python train.py --model="class-conditioned image diffusion model" --dataset="photos of plants, animals and fungi (iNaturalist)" --train_examples=77898 --image_size=48 --horizontal_flip=true --conditioning="class" --arch="unet" --objective="v" --cond_dim=256 --targets=["class"] --num_classes=15 --cond_dropout=0.1 --norm="groupnorm" --hidden_act="silu" --weight_standardization=false --padding_mode="replicate" --pixel_unshuffle=2 --widths=[64, 64, 128] --blocks_per_level=2 --scale_shift_norm=true --attention=true --upsampling="nearest_conv" --init="lecun_normal" --residual_init="zero_last" --optimizer="muon" --muon_scale="match_rms_adamw" --learning_rate=0.0056 --momentum=0.95 --nesterov=true --orthogonalizer="newton_schulz_5" --adamw_lr_other_params=0.0014 --max_grad_norm=3.0 --gradient_noise=0.3 --max_steps=11400 --batch_size=384 --epochs=56.2 --lr_schedule="cosine" --final_lr_fraction=0 --warmup_steps=2280 --weight_decay=0.02 --adamw_weight_decay_other_params=0.01
Rows from block 5, named by matrix and row number. Each number is 128 + 32 x the weight over its row's rms, rounded and kept within 0 to 255. All counts start at 0. Numbers have three digits each. After the name is the row's rms in percent of the matrix's.
# emb: conditioning projection (model.mid.0.emb.weight, 256x256), inputs 0-255
emb.49 102:090143159138148148148168079159144129119159170117078122149138144137089101149157131158133222086134164135127086160152144210133123067148139130156082103093163173144136117158098132123119090118186167111144140159154125194112111154182105123160151144174134096119080128145169105198178158142118076148143102151154148132132088096138099145166095195069141143157110064126136131154103181074114134139154181076092122141125121073074084134092124129107095110126185119049143149104115129156119105120147060092137169121191113154113118139102155127127096131124109119121191089157100172144142190158147141099224104143127163118122130114168089142120152152140185187164125101118090155142163102111103143176128132119145094160125124093160198090106141118123081153089220054114148185113077116150120110097111122
emb.50 106:082155132155124067094125109153121157123128102103082137171066180092118121133122078117102151123096038115122108057118135117157085123146136149121153087121123159122150084167131130103098137134116167137151040132160098143123163111142165131145152072118173139181100168105116115099147130109164105134130130149102131111119077146099118124181127083159084130171129182165155129212074120092166086110108130122073121074133102097123168154171169151126131160101203070084104106104101124098129127168075072148127098209101133092114063105082120107129128112135158153137097126126141149137162070167135167199126116090107121130118152130120144083140125141089118072122093122102138200124175104173154067160103120125119144193140167128035104109129088222146142125199187109148136123147119086100133151131110158
emb.51 105:109128131083141087074144077129169140106090222163092166130156118117127144077142121128165106122100152110151041089158112125058152168124094119147173097106117156093134176126191133144133119107087125116138112151109143112210129157133147137151108152104082136148120152167087108133114070136099157189142091066107143081122114152064126175101166118170126164221085109110119107096158123110089154130202189160130133137143140158124121152122075130131166100154157123111181201105137093112165147119116136133157117136136151175155164157175150113118123158095088107164158062203074093145113149094109089077150121091057122073117181105179153117098097167117116116122093095079118096161121107046126109131159142116151100099125181104116137135159130154191142103124096127156155089101082092099120156126157092
emb.52 100:099114111127142158106114146161176141111121089214122169053151071076134129148157074098117133116099094121120132147175101128106054129106160089117071200096136172151113096113087090127122164149034156120111130082130100141130125129122105188123117152122128098119145141118145117129116116168086064111122162089070139100167083118089069074100186199149127100131088119115183105136114088041138061120123149141090104097168188154147119120090150131148165154152138081116124101135127139159135170099109101078154155082137078105150115121113111128115117056139139153096153154079137173136118129143106104119182156109145130157081111104141106145226177083110152146112161137116157125188198125129169107187126079115146125153132125096103098126067130190184162118085148111086131140147117073121088116121131150
emb.53 099:184148147151122173133117113120144143161138065129104149121138076129124133093113091140103089115091112117148080142121133117146176127148111159102145156124136166083138137143091098141121175165083138187122109127155130124177096162082156171145106084091142123113153068124098085085105121078102097104170154173104184113110092059084127161126075198154174135102112143118144112125114076159178106121155127134106135135108146097099203123205174154119138090144102113174138185137205138086122170140105111130147131107090137113100114118112122130096125158162080120058171134167105106166147068067107088096131120154081113127104153195148136117146166094201087112189103165123091086149121113120097101113096134153232155081129059155137127079115131157120047040113134158155143114127163144194145130116114151
emb.54 100:185085169136120100110094159079067062151120128111090153154141096134119074167153080181156184181097088127101131088126089126098152113096100158130163130098158079136123153126109195114162114107155068088128089073129161158096128134137141129126112150170133122144130040126102140187133104115094095128130103188141095077127101070168086132139071140160136078117155147161143111128095158156151196174208093083108146121071159076081078120146134092101120138173126160107159180112059085164125158116150134155136145148148062086178119140150084120225108129143131089123154138093177121160131147131191131132094084108095116123157139120109072118080140075111134096103094172116144135126154122164111109110126084097108127128091068166106135085140133144164141123079109074119083087130129103137124157110133191
emb.55 103:091087059080133072126131164155164114187139089200131138121162070200191095080140160132128154142080078168197177136087088119142169133080164114158120202126137113125169134121164166170152177175136131126102079086103091108077132163111142082095111122148140066101183159163101118091116157173103143168135125164125067135132155093098125138159102074168177091144140052087161190147137148107149131113106086110167124087166112144132138145136138127137110128126098128151109172137166105141147164094171105115119168106154183200125150111130107144125130110122139136102134170109134115084173175125073070098163096199100111143119154161105104129126176143112080106099109120192146128102095136119133153118129148134112101181118154117160160112123144113222146114140122147096182174134110149104119144140214108
emb.56 105:146126143152065071146119145073109149170113163147108159145182155124119152123150150139146086189100123133104124157129187167167090120113138127160065139148113157144124135103153162150133108133162145092091120125143164115105171135108068185149074177165195117181131115105148139127059132114140147159146211080082097211135064067161167118097068129138175129116100127134167128089142098168101122150104125095088145155094140126166117144125133116058151168091062151133192156111115177078122108119182127098136082123132064086117134172127117081114140146096149098119082172156117119159172090107114111134146109080080066130101075094119071184107083142177171089143139160136109090190074082102139114104133143116136091149117150115211153101119107124115100125098085149106057086116123125139145136120150157
emb.57 102:151108143131115068103130100127073124083097098038117141162096131105071111155118149118133169098157143130141104092091119103139149156108146074177099138117145135139096152101107163119151104119059164134099081127151177107113088146151153076134079133153071124129086111136132133082164220225112202134136138096120158129131163116132100206161126114139153091131064144072054129128126182179129118145136098145083105110118144080140081084125107131164075158065138102136138124064146089091108138122090101205137141140132163120107135168111129104126162131134121144129156190066145139101121167064174167154111176130105148147207142177127125122085137139163069125126124145096117097091142075189137107090084133156113159174176081171138115143158175110085109116124141082135130126165117142082092125145135082
emb.58 098:102131172183155066141085207108147139180120146125143071133173123142174120094138118134163107124184141138125108124145113127102144076139100148156134172183145179197111102122147121127081118140144135108215107158161142092139115116157195105169090063092137122155144088155156128095184107196101111083139172143131123116104153167131091080170057122120070140181109159175103077088098119138151185154131148135134108145091117117129136146116150180110132120103151135165131170140133093086128127151166110084119079091144136181123133134119127135131161127137109155076139080185109123098138210167128152181142072124123156130149107086089140186181139169097110090076179133136092177102136106176167165137096123065082054128145090138129152118204105119122125063098142124076087096125117124110105116139128197
emb.59 098:138081116122148142167173200146113141183178118148115120105163086106135164124186098176155092087126138118078106189107099083132127130151135109101119197123158156074159138138121123130087109114049093093126104108121135137141140199090151133171156050146115098113112180150177165167130170127122111112077189115170105072184082177107144108209143170107118131137113154146137097104209173134127110141150085105116122179102167092096226235155135129112121124140123110125153105130060107122087176132150085097113145132126103161121077135120128133128136153141141110148104109141113164083083119080150188126157149128168135129127149101174125127175071117135162137115123093140098096170143108105154123101089172087114109109105121032144129094160156071142092156190159136146122148114148148068118144121119134
emb.60 100:152115171094105092142094128149140069113124104125147159147141125104118152150128192148111103092119188078177154130206129138171098139190125137094116143123134124142149060142133160107120179174089139076119094180129122145127167152145177124116081107143091106064077147131149142135156123119139179097122141178052156130141114129157096105123087124088125152147147143121141188171172080100137094122135115087111166138159089196099087093164100063072140154134055127160114062119084076123109136136145106172197139110125167113101096051172079125182095131136073163161158119144128155118130147133142116195173117147123137111141190150164144121143133057095168105148122128104148098114103141164124150086083160153139119136142154119123206107116132110138159133106153166101062085068104049122083074070145130
emb.61 099:108086096139115079181159151119110113112127122092144121093136175110156104180124142105099113096157088058120149105127094080111139214119132085127160148135129108111124116082141128138110121128096157173082123055163166096145161131139157154117190169114110124102113141082140192078102161125101157121055094121178153133170081089186097121086163065152127177112110120085094161110157151145203123180158098106118109101169176126115105144110116114070140166146118130153166172132184156155152105121133147138097147146110123069114158132113121129101096099142147119088078143158138069106131140196144119141210157151126094108102121092136137151157147097102168114171169126161174086120160081150148140138080117124127167086034097145196080104147077072129147101104146120128123030183156132128127112107188156
emb.62 096:097091126147136116156165194173056125148150124086155139154128115146121157176168151147126113084135140136149178109150140163071187196168141160137106123142136077147138172163089119155098097126122123158082149107127114099088121120085186188097126130136117103059111116165143117140140092159130158134074154073186121146148149143125154024125081096119139182158132152150139109156130087116195089102196096143171163094129083138150140136100078146175140111142189147173122123052099115111106093146121152097153101153121142120119053167143121121080079099123165123167134113066115103097122171141159157127108138151134106151149102082157186141094161164113095179110193146124108171092059125146170101113082140151146197112136101136173138113148164131110137127144139110110147172119222172191074112143127108
emb.63 104:096151152093079079095123143148110143169145097152150094138119163138091116142104148117113077188062124145141147133100193111123103167151096120120119165136127132117113123101148083086104122160128097099178125122080141119161060126126080151154191117106040128181119163049132104112105150125139164156120132217113160122135132116172159104114142120077085112122129101093115097155084156136156093124109157144162156155177186182131106159100146181106123124145192151113154112087147120105139142102124164092151054143157102102129162179090129128102155152130168176158160142119086198145086110118139075090122101135136135177115175077109116143122124169081014115144148146128073066095109165116193140102118149133110079159131025111096137112088105140132176115143110057133133092079080107100117122146115146
emb.64 096:139090136082160152155180072155131113196140055186125077113106152085198093119110171100135113099174099172153117086139057169127119120112092150056108138109107125122148170144157152133064116163131132122165133121190065158142135125104096142099135139131102095115082120110094104126099043068111078146130122150092157100068183120153171159098078097099096114120128075053082170169126124122136170054129114180145100139088152135128138158164068124188161173110091104123127136090125135085114144051143133159111086103108128118144118164095155161128191084200077140118113146134157160143097123112183149107112122142158106140166124153140132150143114176142114099104109139118161086165076161133109189102115143135156123123138121152119151154151112109131185106140082136128129183097100178155116080066094095
emb.65 105:133167085157124091156087140174122093067170175132127106114084121047085096121162121089159114102129155127169096166126149132096123132085166089111136125089080172128199157149138153164155162123131139210112089114172143108122125118159044100122155134147184197108084114195107071169129119084117061143131096150152145121118117140102139139155164116144105165122152098133084156112150126139144094166143132154116147073150140108130161128096151075137103072084144180075193148113150145141108201141061115092085139089086158118128151119161183177082163090125123108135147174098135103122098109157105121127162110118187102146112141053127116106119103098114154112119148151115164105074100100147052156088076122125121149160153131084076094094119171163066128094167094171138094113113131102144061116077090159
emb.66 092:123076126104122093134135089155163118177147123144142186158119109136157092125152104186129111158119200133204137067110130111093139134117134148093104093136108156160102180144079096178124121122120130155144102124094089107135116140160163124160114147120141132127113129047119134127160143126072147173052148151147107069097112120098129189200156096103174144146118144068153153124165174085124140092146086089084110079070106199188175146085147180123086098130120122148126096150143119122096106116082128089134141069163112158164091116084093121133138151179142150092069187091154100174175137076142122119111126112086113154106116183122128148122172169187199111101114145072138163117095145104126084120155143113045125115129137166119154064078089200128173097140132149125149142140106180113167121185164073
emb.67 099:117161145153114103172131168145158159077176159100139147145149098151158090089141135082125165076139111170099067129163083123051111106089085102122141108181179131135080129140133107143145105141140106126102134132169143099128089213092175093148139153164128099135104149101131116140094065127117180151110132197134092161095131187110134157140157147088091121099165164159115111142201144114144089166133145116089116106139196130090104133146138130152102130136124151128129162131118097148134139216143116103136134105127107195249118111092140087100136198136160090193103116135195093112089152092074190120150130149094075078163129122121126122128161104148125166180131138109098137129115144159123137151122157098063116092066111110123118158103149185131136141113161156120102198203093169192076084153129086
emb.68 103:137154143182144114149104059163125144126124185142131140155167120131142087163109142087115159147113063109085121125117138063133124097112127123102086149123151137121115157120106188121127143104202109099112109112148115127103112172087142160101135060061126141124121164146117153087105038163139106094046158146155122150153204145146191127078131086150161151128161099102160099085165101154087112115105162159100121137131181102122150154091151189044149096108069103071137079145121100159140113151158102133158111105057091138089081074075152126145170116072159139096142153148101168118161139107110147153126058114088128178089104116137121107133113120101165116161104100139169080126126138055147155122207135088143052154125137093137104135167178101104139168128066171149129104085153099076162188116107134
emb.69 107:076143178164136139155084170069137119075142201129092168143159118180093130145103107170120082134141073116109092159155138185155081117110161074123106113119117137140089127177136133185132180146163146068072103079094104110073101099121146099148083134155100146106069144085110141067078124129088126128164114064071182107123101184092099133114124134112092153173084079138126156094178132073138120147146124119123094133107144141139139180174106127108165165147159156122081158144136130128167128139149123106144217149097149134137174127117131127146102139155095100134167165154114130078139138169128147134127098125133110146148130119086147115154134145110142107102055165084219140160158238113142169091089053141116133181154072129092123169120120101142109100121127158090136156158147115138191054105145193
emb.70 107:095138115103135140106126089139086092133129090125092116070153175129071077083143122178132113082106130126138200143135058179140131085188090100123082120139167074132108082112118183130137098103096149135165090163116091098087150138168156058134151084149123113158116101088097122092125150124119162171154143140095154080100155118135112195169123144146102113124145173132085117146112166173166122124091178149175170158132103124124119145201104122127116098139133092099150136154168158172180096124133156122138163163212152135180166014126087129123142097153101129136189124123134157122104152155100132105146114147119148064087108179139138140109121071092133139133153177151145121123100038122075162158182068145121100085169147040137146146127183120141090156088119132158170148079140104185092132134084120
emb.71 098:089149154155104061152110087142145135089086135090170158204154178174111112166146163106106117120120157122153146203092092133128095179098125148108170162139100170124179162173148145104139117090131144132115118098122165152149136116109115101122157064134101094182134094147117062154121115072159137133159132170139137145140149107122159138127051093100109083129097122087111088141126148065152081166152108235129169114140153038083117119111076144146127120110119080180132158072108090138121136079109126116164082117076077138077149141150131102195135095178114140136162201134108056098151106116208149139150123104069137115187144124109161107105123194077143103097167159190077118162121103166134141165162068137161143096155146137137126170132139099107124156121094123157125176164118106102122181129118108
emb.72 102:099152148176188120089113157110101104107163128087111090166118143141076140137185162129102101122171140216126099108113114134165120143103098165124123136082061124127121061110133109092111097168154126158133132119113121150143169117184175214109066144121092128101073081152139125059117200088131121129085089138094127142139113121151157172090152096082162156098159147131153078093118126127094165196147119135180153165130132134136108115132147125147157207073122113083118124138121093045129139137101163122112136116150099080132161083139130118133147134113104153059120117119179092137135098073127120134180161105160143128083125152158079147138067135140162122101131072122127113188076094162132112123148068109085143135133080125164113185158205116147100180153125075100071150088069103139144056189104165