A small class-conditioned image diffusion model, trained from scratch.
Training: muon at rate 0.0056, 11400 steps.
Rows from block 2, named by matrix and row number. Each number is 128 + 24 x the weight over its row's rms, rounded and kept within 0 to 255. All counts start at 0.
# emb: conditioning projection (model.enc.1.0.emb.weight, 128x256), inputs 128-255
emb.11 [157 118  93 144 167 124 103  92 127 165 118 141 124  85  86 125 125 149 149 115 183 168 123 125 137 120 134 121 150 108 126  65 145  84 139 172 124 113 113 108 158 132 109 105 150 115 121  89 112 113  80 124 106 160 159 134 118 142  88 102 134 115  66 182 134 112 150 146 143  92  85 114 120 114 117 145 174 146 132 173 144  81 126 121 144 167  96  99 138 101 115  97  74  88  96 144 134 170 142 118 125 134 131 133 215 139 171 143 110 157 107 142 116 149 135 100 160 152 178 110 146 134 138 122 137 161 149 137]
emb.12 [117 159 163 141 109 151 119 136 123 131 136 134 113 114  85 146 157 162 114 130 148 131 146 137  96 134 106 129  57 111 105 101 131 102 107 139 149 164 122  90 129 116 146 101 155 123 130 139  87 103 109 150 107 128 113 131 148 123  71 133 172 118 129 145 113  95 116 123 141 150 136 131 106  92 118 115 106 136 180 171 133 189 136 180  97 165 126 136 121 121 136 135 100 128  98 159 118 151 154 150 103  95  96 115 111 129 102 142 151  79 108  95  89 128 105  87 146 151 142 104 157 152 107 139 103 147 106 138]
emb.13 [144 104 171 194 139 129 145 117  92 152 156 117 154 102 126 129 170 139  70  99 106 144 127 135 102 130 101 110 146 100 132 114 154 132 145 161 114 105 132 125 122 166 165 143 160 153 130 117 147 106 140 153 153 127 148 136 142 140 122 109 141 157 148 169  99 147 112 147 118 158 108 142 127 107 128 115 148  79 123 116 123 154 111 105 127 151  82 118 121 110 127 115  62 108 138 101 117 129 118 164 140 115 134 126  90 136  90 138 107 194 131 137 163  87 164 126  93  78 114 130 145 131 107 141 144 113 176 159]
emb.14 [140 132 159 137 118 117 142 129  73 157 124 165  80  76 121 118 117  94  92 133 144 116 117 160 143 140 103 127  99 148 100 130 130 139 142 157 119 153 157 114 132 182  88 188 164 104 163 143 101 167  89 159 105  94 164 127 119 150 169 129 132 130  84 117 123 118 151 124 100 127 138 113 144 134 142 136 121 110 114 108  94 119 151 118 105 116 124 107 137 127 112 142 124 133  85 138 137 175 120 142 141 126 181 113 145  94 121 142 124 136 153  94 112 134 123 152 113 138 116 108 118 182 138 156 163  99 123 102]
emb.15 [123 115 124 129  98 150 124 164 100 134 148 100 132 117 154 156 136 135 123 117 144 123 100 104 136 187 105 115 135  67 108 110 149  91 102 122 159 101 167 165 163 138 107 136 150 135 127 151 141 109 114 109 113 172  71 124  95 135 152 131 126  92 117 144 139 163 174 116 139 123 168 107 137 108 144 106 128 153 141 108 132 138 117 160  86 132 124 126  90 155 155 136 160 142 154 188 154 118 163 115 101 120 122 132 177 185 111 158 126 100 148 127  74 128 136 106 101 161  79 143 114 122  81 145 126 156  94 138]
emb.16 [109 138 110  74 125 158 111 110 137 160 165 143 153 143 124 116 151 122 195 135 123  95  97 149 137 139 139 147 116 143 183 155 130 189 168 134 100 159 170 139 155 154 123 184 131 180 120 113 109  87 131 138 113 155 120 115 164 138 105 144 114 149 123 120 145 129 107 103 139 137  81 103  97 118 140  91 164 139  80 143 134 120 133 181 148  95 149 132 111 134 133 109 107 111 110 124 135 138 129 103 136 140 109 145 110 129  95 145 127 136 136 119 148 108  73 125 142 131 115 127 121 124 146  94 101  91  82 140]
emb.17 [109 107 151 137 157 122 114 113 151 150 174 118 112 162  92 151  95 107 116  95 107 129 149 104 154 113 123 137  96 125  97  88 106 118 153 144 132 169 144 172 128 108 185 113 121  85  84 118 136 118 124 127  85 130 103 151 131  98 117 151 191 124 111 122 147 113 124 120 147  78 100 103 111 100 145 138 203 129  94  99 161 141  92 144 173 115 137 118 142  86 135 135 115 134 148 125  82 106 119 138 117  89 111 131 141  92 160 172 163 126  97 104 120  80 128 130 141 129 107 114 140 157 163 144 111 135 108 146]
emb.18 [135 118 150 130 159  81 138 140 162 105 139 114  93 160 151 173 115 120 133 112 106 106  93 154 153 134 107 127 109  68 108  83 142  99  70 102 146 133 118 147 171  88 160  83  83 139 101  93  87 140 144 106 135 120 113 177 127 149 114  96 161  94 139 104  83 109 147 167 108 134 139 137 117 135 104 134 137  92 117 121 126 152 138 134 145 117 160 131 137 119 105 131 167 163 144 129 122 125 112 113 111 132  90 108 134 130 173 113 111 129 117 122 135 120 115 140 136 152 134 171 158 174 131 103 121 131 161 126]
emb.19 [102 146 143 150 157 117 144 117 132 141 163 152 119  99 106 152 138 141 121 103  74 121 169 126 118 113 139 109  69 139  93 118 122 127 131 145 140 121 102 104 115 139 181 116 121  76 125 146 126  99 143 114 133 137 115 172 182 146 120 134 147 100 139 170 109 126 118 139 140 111 114 123 139 125 113 136 122  86 133 125 137 129  95 130 145 174 122 139 106 124  96  93 101 113  92 105 152 108 154 125 107 142 122 135 146 145 109 125 144 119 105 125 149 121 134 141 134 125 150 119 124 145 102 161 174 125 104 143]
emb.20 [115 138 162 101  98 112 163 106 103 155 111 109 132 128 125  83 156 132 169 106 141 111 123 204 118 121 127 144 110 136 102 119 129  97 145 121 122 136 175 110 147 157 152 164 134 163  86  99 121  79 150 154 147 119 109 146  75 104 151 154 133 113  97 129 141 113 140 123 122 171 135 105 141 148 152 154  96 111 122 112 149  74 139  96 100 125 168 139 130 127 144 156 156 161 137 121 121 105 124 130 147 170 115 144 135 144 126 152 143 144 127 122 127  77 142 152 117 104  89 110 121 110  69 107  78 157 118 162]
emb.21 [102  76 129  97 167 152 115  94 149 142 110  97 152 148 115  85  96 116 106 105 148 142 127 145 164 105 107 122 145  82 148 136  78 177 124 113 141 125 153  97  98 106 157 126 156 148 110 172 113 131 113 132 120 183 129 123 151 149 128 137 119 104 142 146 123 105 138 139 145  84 118 147  68 103 106 116 139 125 120 166 122 128 148  95 150 150 120 185 154 125 111 109 136 173 120  88 165  96 132 154 165 106 139 112 106 120 100  96 127 152 124 172 144 112 101 127 148 155 117 111  96  94 171 110 140 118  92 138]
emb.22 [124 169 143 111 151 126 127 143 173 112 120 117 131 150 162 148 125 149 147 187 159 126 145 122 153 125 118 140 130 141 121 150 114 117  92 175 108 126 151 128 130 119 118 126 124 108 161 156 142 126 128  86 114 143 101 121 120 180 152 151  73  87 145 173 113 147  65 137 132 124 115 144 131 153 139 101 141 120 120  86 106 127  85  73  98 176 120 128 130  95  86 125  93 132 111 122 114 120 146  60 150 147 173 104 119  89 139 120 132 141 104  85  87 135 132 131 114 118 157 138 174 141 110  84  98 115 122 109]
emb.23 [121 146 185 138 112 158 112 121 164 101 108 118 146 127 100  89 133 139 165 135 159 124  86 141 102 138 155 144 162 137 124 143 113 157 124 128  99 165 125 127 110 107  82 135 173 164 104  97 104 152 146 158 164 143 103 204 155  94 100 123 162 142 147 122 118 113 149 111 102  99 147 154 131 120 132 148 117 133 189 168 144 139 118 142 130 169 127 139 147 104 123 145 133 136 152 125 160  71 131 119 142 152 158 114 116 121 133 175 136 169 129 121 143 101 156 119 128 154 132 142 155 141 133 112 129  83 136 127]
emb.24 [127 137  95 157  95 127 156 126  80 128 131 149 121 112  96 149  86 121  99  97 135  95 178 133 134  79 149 152 118 125 140 107  70 150  98 130 108 161 134 148 101 133  68 118 142  89 110 121 129  86 147 161  78 157 146 120  98  86 124 148 117 128 140 158 139 129 125 101 127 134 109 130 144 132 161 149 123 132  94 138 182 109 165 117 133 148 116 119 113 132 103 119 146 121 138  97 112 141 107  89 127 112 137 124 122 149 114 140 142 142 119 117 129  89 109 103  91 125 121 141 144 151 155 146 143  96 147 135]
emb.25 [123 122 109 130 144 120 134 118 124 116 151 102  48  86 126 146 119  93 113 145 109 138 154 140  91  98 144 117 125 102 130 150 157  94 120 150 130 146 113 139  95  99 194  98 138  88  89 146 126 150 119 125 124  98 136 100  93 123 150 130 119 107 132 101 101 139 108  93 105  87 124 103 146 116 102 139 123 139 116 149 103 162  85 152 135 143 161 130 128 132 105 115 153 110 102 131 119  88 128 151 100 138 144 171 103 152 165 142 159 162 142 107 152 118 131 171 108  99 104 125 166 130 100 142 134 151 154 107]
emb.26 [182  79 105 136 144 133 158 122 130 128 117 113 119 126 118 138 192  97 142 102 135 115 103 122 142  96 126 164 137 174 134 121 138 141 110 139 160 113 120 139 147 116 116 132 132 117 140 134  95 137 124  86 127  99  79 147  99 176 103 134 117 137 132 131 121 171 114  96 121 116 141 128 122 126 135 134  99 101  84 143 132 101 149 135 105 170  67 108 102 127 138 119 116 135 131 158 140 127 139 126 112 140 128 104 100 111 128  93 137 110 118 134 119 203 169 125 133 103 150  68 150 157 147 133 114  96  93 150]
emb.27 [136 117 127 137 121 109 138 153 155 138  90 115 171 134 154 115  91 117 145 119 149 103 115 124 151 150 100 155 132 158 141 106 134 148 163  90 127 158 128 144 133 127 146  74 112 129 125  97 109 162 104  90 101 143 134 100 195 114 118 123 154 117 109 129 105 146 152 126  87 160 143 132 108 114 128 124  99 117 129 125 124 124 167 102 149 122 159 100 122 137 101 140 138 105 130 111 145  96 150 168 128 154 121 142 145 125 150 132 112 169 158 125 153 154 177  88 161 193 132  82 147 147 105 173  82 118 141 120]
emb.28 [140  48 107 171 178 114 100  89 127 140  95 152 124 153 159 173 112 143 141 100 106 114 110 117 149 127 118 111 105  86 117 135 106 167 133 150 134 152 144 130 127 105  98 151  81 116 111 136 128 127 150 130 122 119 102 117 147 116 121 121 136  90 153 126 169 118 115 152 116 148 116 198 108 144 139 155 170  78 127 133  97 159 132 154 155 154 110 157 130 128 156 141  87 158 151 119 102 124  92 112 192 142 187 145 128 111  85 146 107 176 135  78 135 106 141  89 114 110 128 144 147 140 131  97 124 116 165 151]
emb.29 [141 122 131 124  58 106 190 116 152 145 153  98 110  91 147 156 145 159 143 139 112  78 157 120 117 126 175  88  92  95 146 111 121 100 147 135  91 136 121 118 154 120 103 149 106 131 154  90 141 117 131 154 162 114 128 119 157 165 137 130 131 123 149 143 124 145 102 129 156  83 125 124 108 119 151 156 113 148 137 160 103 169 121 144 156 107 108 106 159 134 144  80 149 164 162  80 150 117 135 116 158 128 177 166 153 141 121 151 150 130 136 160 107 171 139  95 115 154 146 118 138 116 117 103 157  97 131 130]
emb.30 [186 135 139 185 107  85 111 143 152 134  99 139 147 115 131 167 139 104 114  93 145 138  99 161 105 170 139 139 113 128  97 123 128  79 110 145 143 110 119 126 113 101 148  89 131 110 110  88 162 127 146 119 154 116 167 140 167 130 182 172 117 123  80 147 155 105 132 125 123 105 135  94 127 138  87 171 186 141 143 108 103 132 141 138 177 135 119 162  91 172 135 142  97  83  88 105 110 135 123 136 126  93 131 137  70 140 146 119 142 116 104 115  88 124 128 137 140 135 148  88 132 149 101 132 126  97 138 149]
emb.31 [151 119 122 109 102 145 130 112 145  90 141 158 142 102 124 101 152 116 180 124 131 151 153 124 125  91  82 132 141 160 137 139 178 129 127 105 148  86 153 107  91 110 147 150 108 146 156 166 136 160 114 133 129 105 132 122  97 114  99  98 145 151 135 140 145 118 142 139 112 140 151  95 133 125 196 117 150 169 122 143 115 133 133 147 152 128 116  99 143 116  88 124 138 127 134  91 151 162 135 162  91 118 131 124 100 130 164 107 123 130 140  88 130 132 139  96 100  75  95 138 109 136 171 141  84 101 111 123]
emb.32 [105 141 174 146 137  77 139 125  94 173 173 164 155 141 140 167 124 120 115 142 119 150 148 165 140 157 140 135  79 132 161 125 132 109  74 133 149 158  94 101 170 127 126 131 141 145 105  93 137 133 131 133  88 110 137 148 117 151 131 132 147 133 123 188 135 109 118 114 137 193  94 117  99 120 129 124 108 127 139 156 143 145  98 104 110  91 132 110 144 111 166 138 146 104 147 158 141 139 120 101 145 105 128 125  80 134  86 141  99 113 101 133 118 102 118  96 121 120 141 154 116 122  80 124 136 172 114  92]
emb.33 [ 96  72 133 127 104 141 118 120 119  95 114 149  75 139 130 130 143 113 138 130 120 125 146 112 127 115 117 155 105 132 110 119  90 118  69 140 113 160 117 128 172 158 143 133  88 121  88 146 135 124 109 120 127  89 109 128 130 122  95 168  93 149 125 155 148 126 110 150 142 122 132 134 104 124 121 109 108 125 113 101 153 143 128 114 117 167 117 195 101 144 148 140 134 121 158 131 112 137 170 108 115 126 152 178 140 112  95 131 156 111 114 162 109 133 102 152 105  70 103 156 147 161  90  96 105 163 104 135]
emb.34 [114 148 142 124 137  85 129 116 114 175  97  91  99 113 118 138 140 130  83 134  65  93 158  88 100 119 142  93 132 167 125 120 105 132 109 131 123 117 102 132  98 115 106 104 128 114 128 134 136 154 133 145 126 145 152 114 109 112  89 118 112 104 139  81 127 102 125 122 123 100  82 117 119 114 126 166 118 135 147  92 124 102 147 132 166 147 107 134 134 150  76 149 142 152 127 113 128 152 103 137 111  91 185 148 120 131 158 141 123 126 144 136 132 148 139 146  84 135 153 128 126 141 122 138 115 164 139  93]
emb.35 [171 150 116 150 110  87 141 132 123 115 104  69 142 120 129 122  72 107 121 129 141 151 143 109 129 111 135 171 148 148 134 160 109 104 123 118 105 101  94  71 102 118 112 106 124 149 161  79 127 176 183 140 153  89 151 118 112 101  89 140 116 138 118 108  96 108 130 138 152  98 110 119 105 157 123 112 149  64 116 129 141 152 116 122 153 150 104 121 124 134 128 116 158 161 152  92 133 173 102 106 154  71 121 163 148 119 142 165 127  99 123 142 138 119 147 165 128 161 129 121  69  85 123 121 121  79  85 120]
emb.36 [120  79  95 155 173 117 115 119 122 191 194 146  99 122 110 121 108 141  95 117 156 157 114 105 108 110 104 170  97 106 148  85 142 141  96  86 128 122 110 156 125 111 186  95 118 100 116 146 140 122 121 157 127 150 118 143 127  94 136 139  90 121 130 131 150  93 102 119  92 147 139 171 131 129 119 127  91 132 151 127 140 108 141 129 133 104 143 142 122 144 113 140 123 131  94  94 107 119 110 130 146 162 167  90  83 144 149 115 141 155 121 149 160 145 126 122 108  95 163 107 156 112 124 138 121 128 139 142]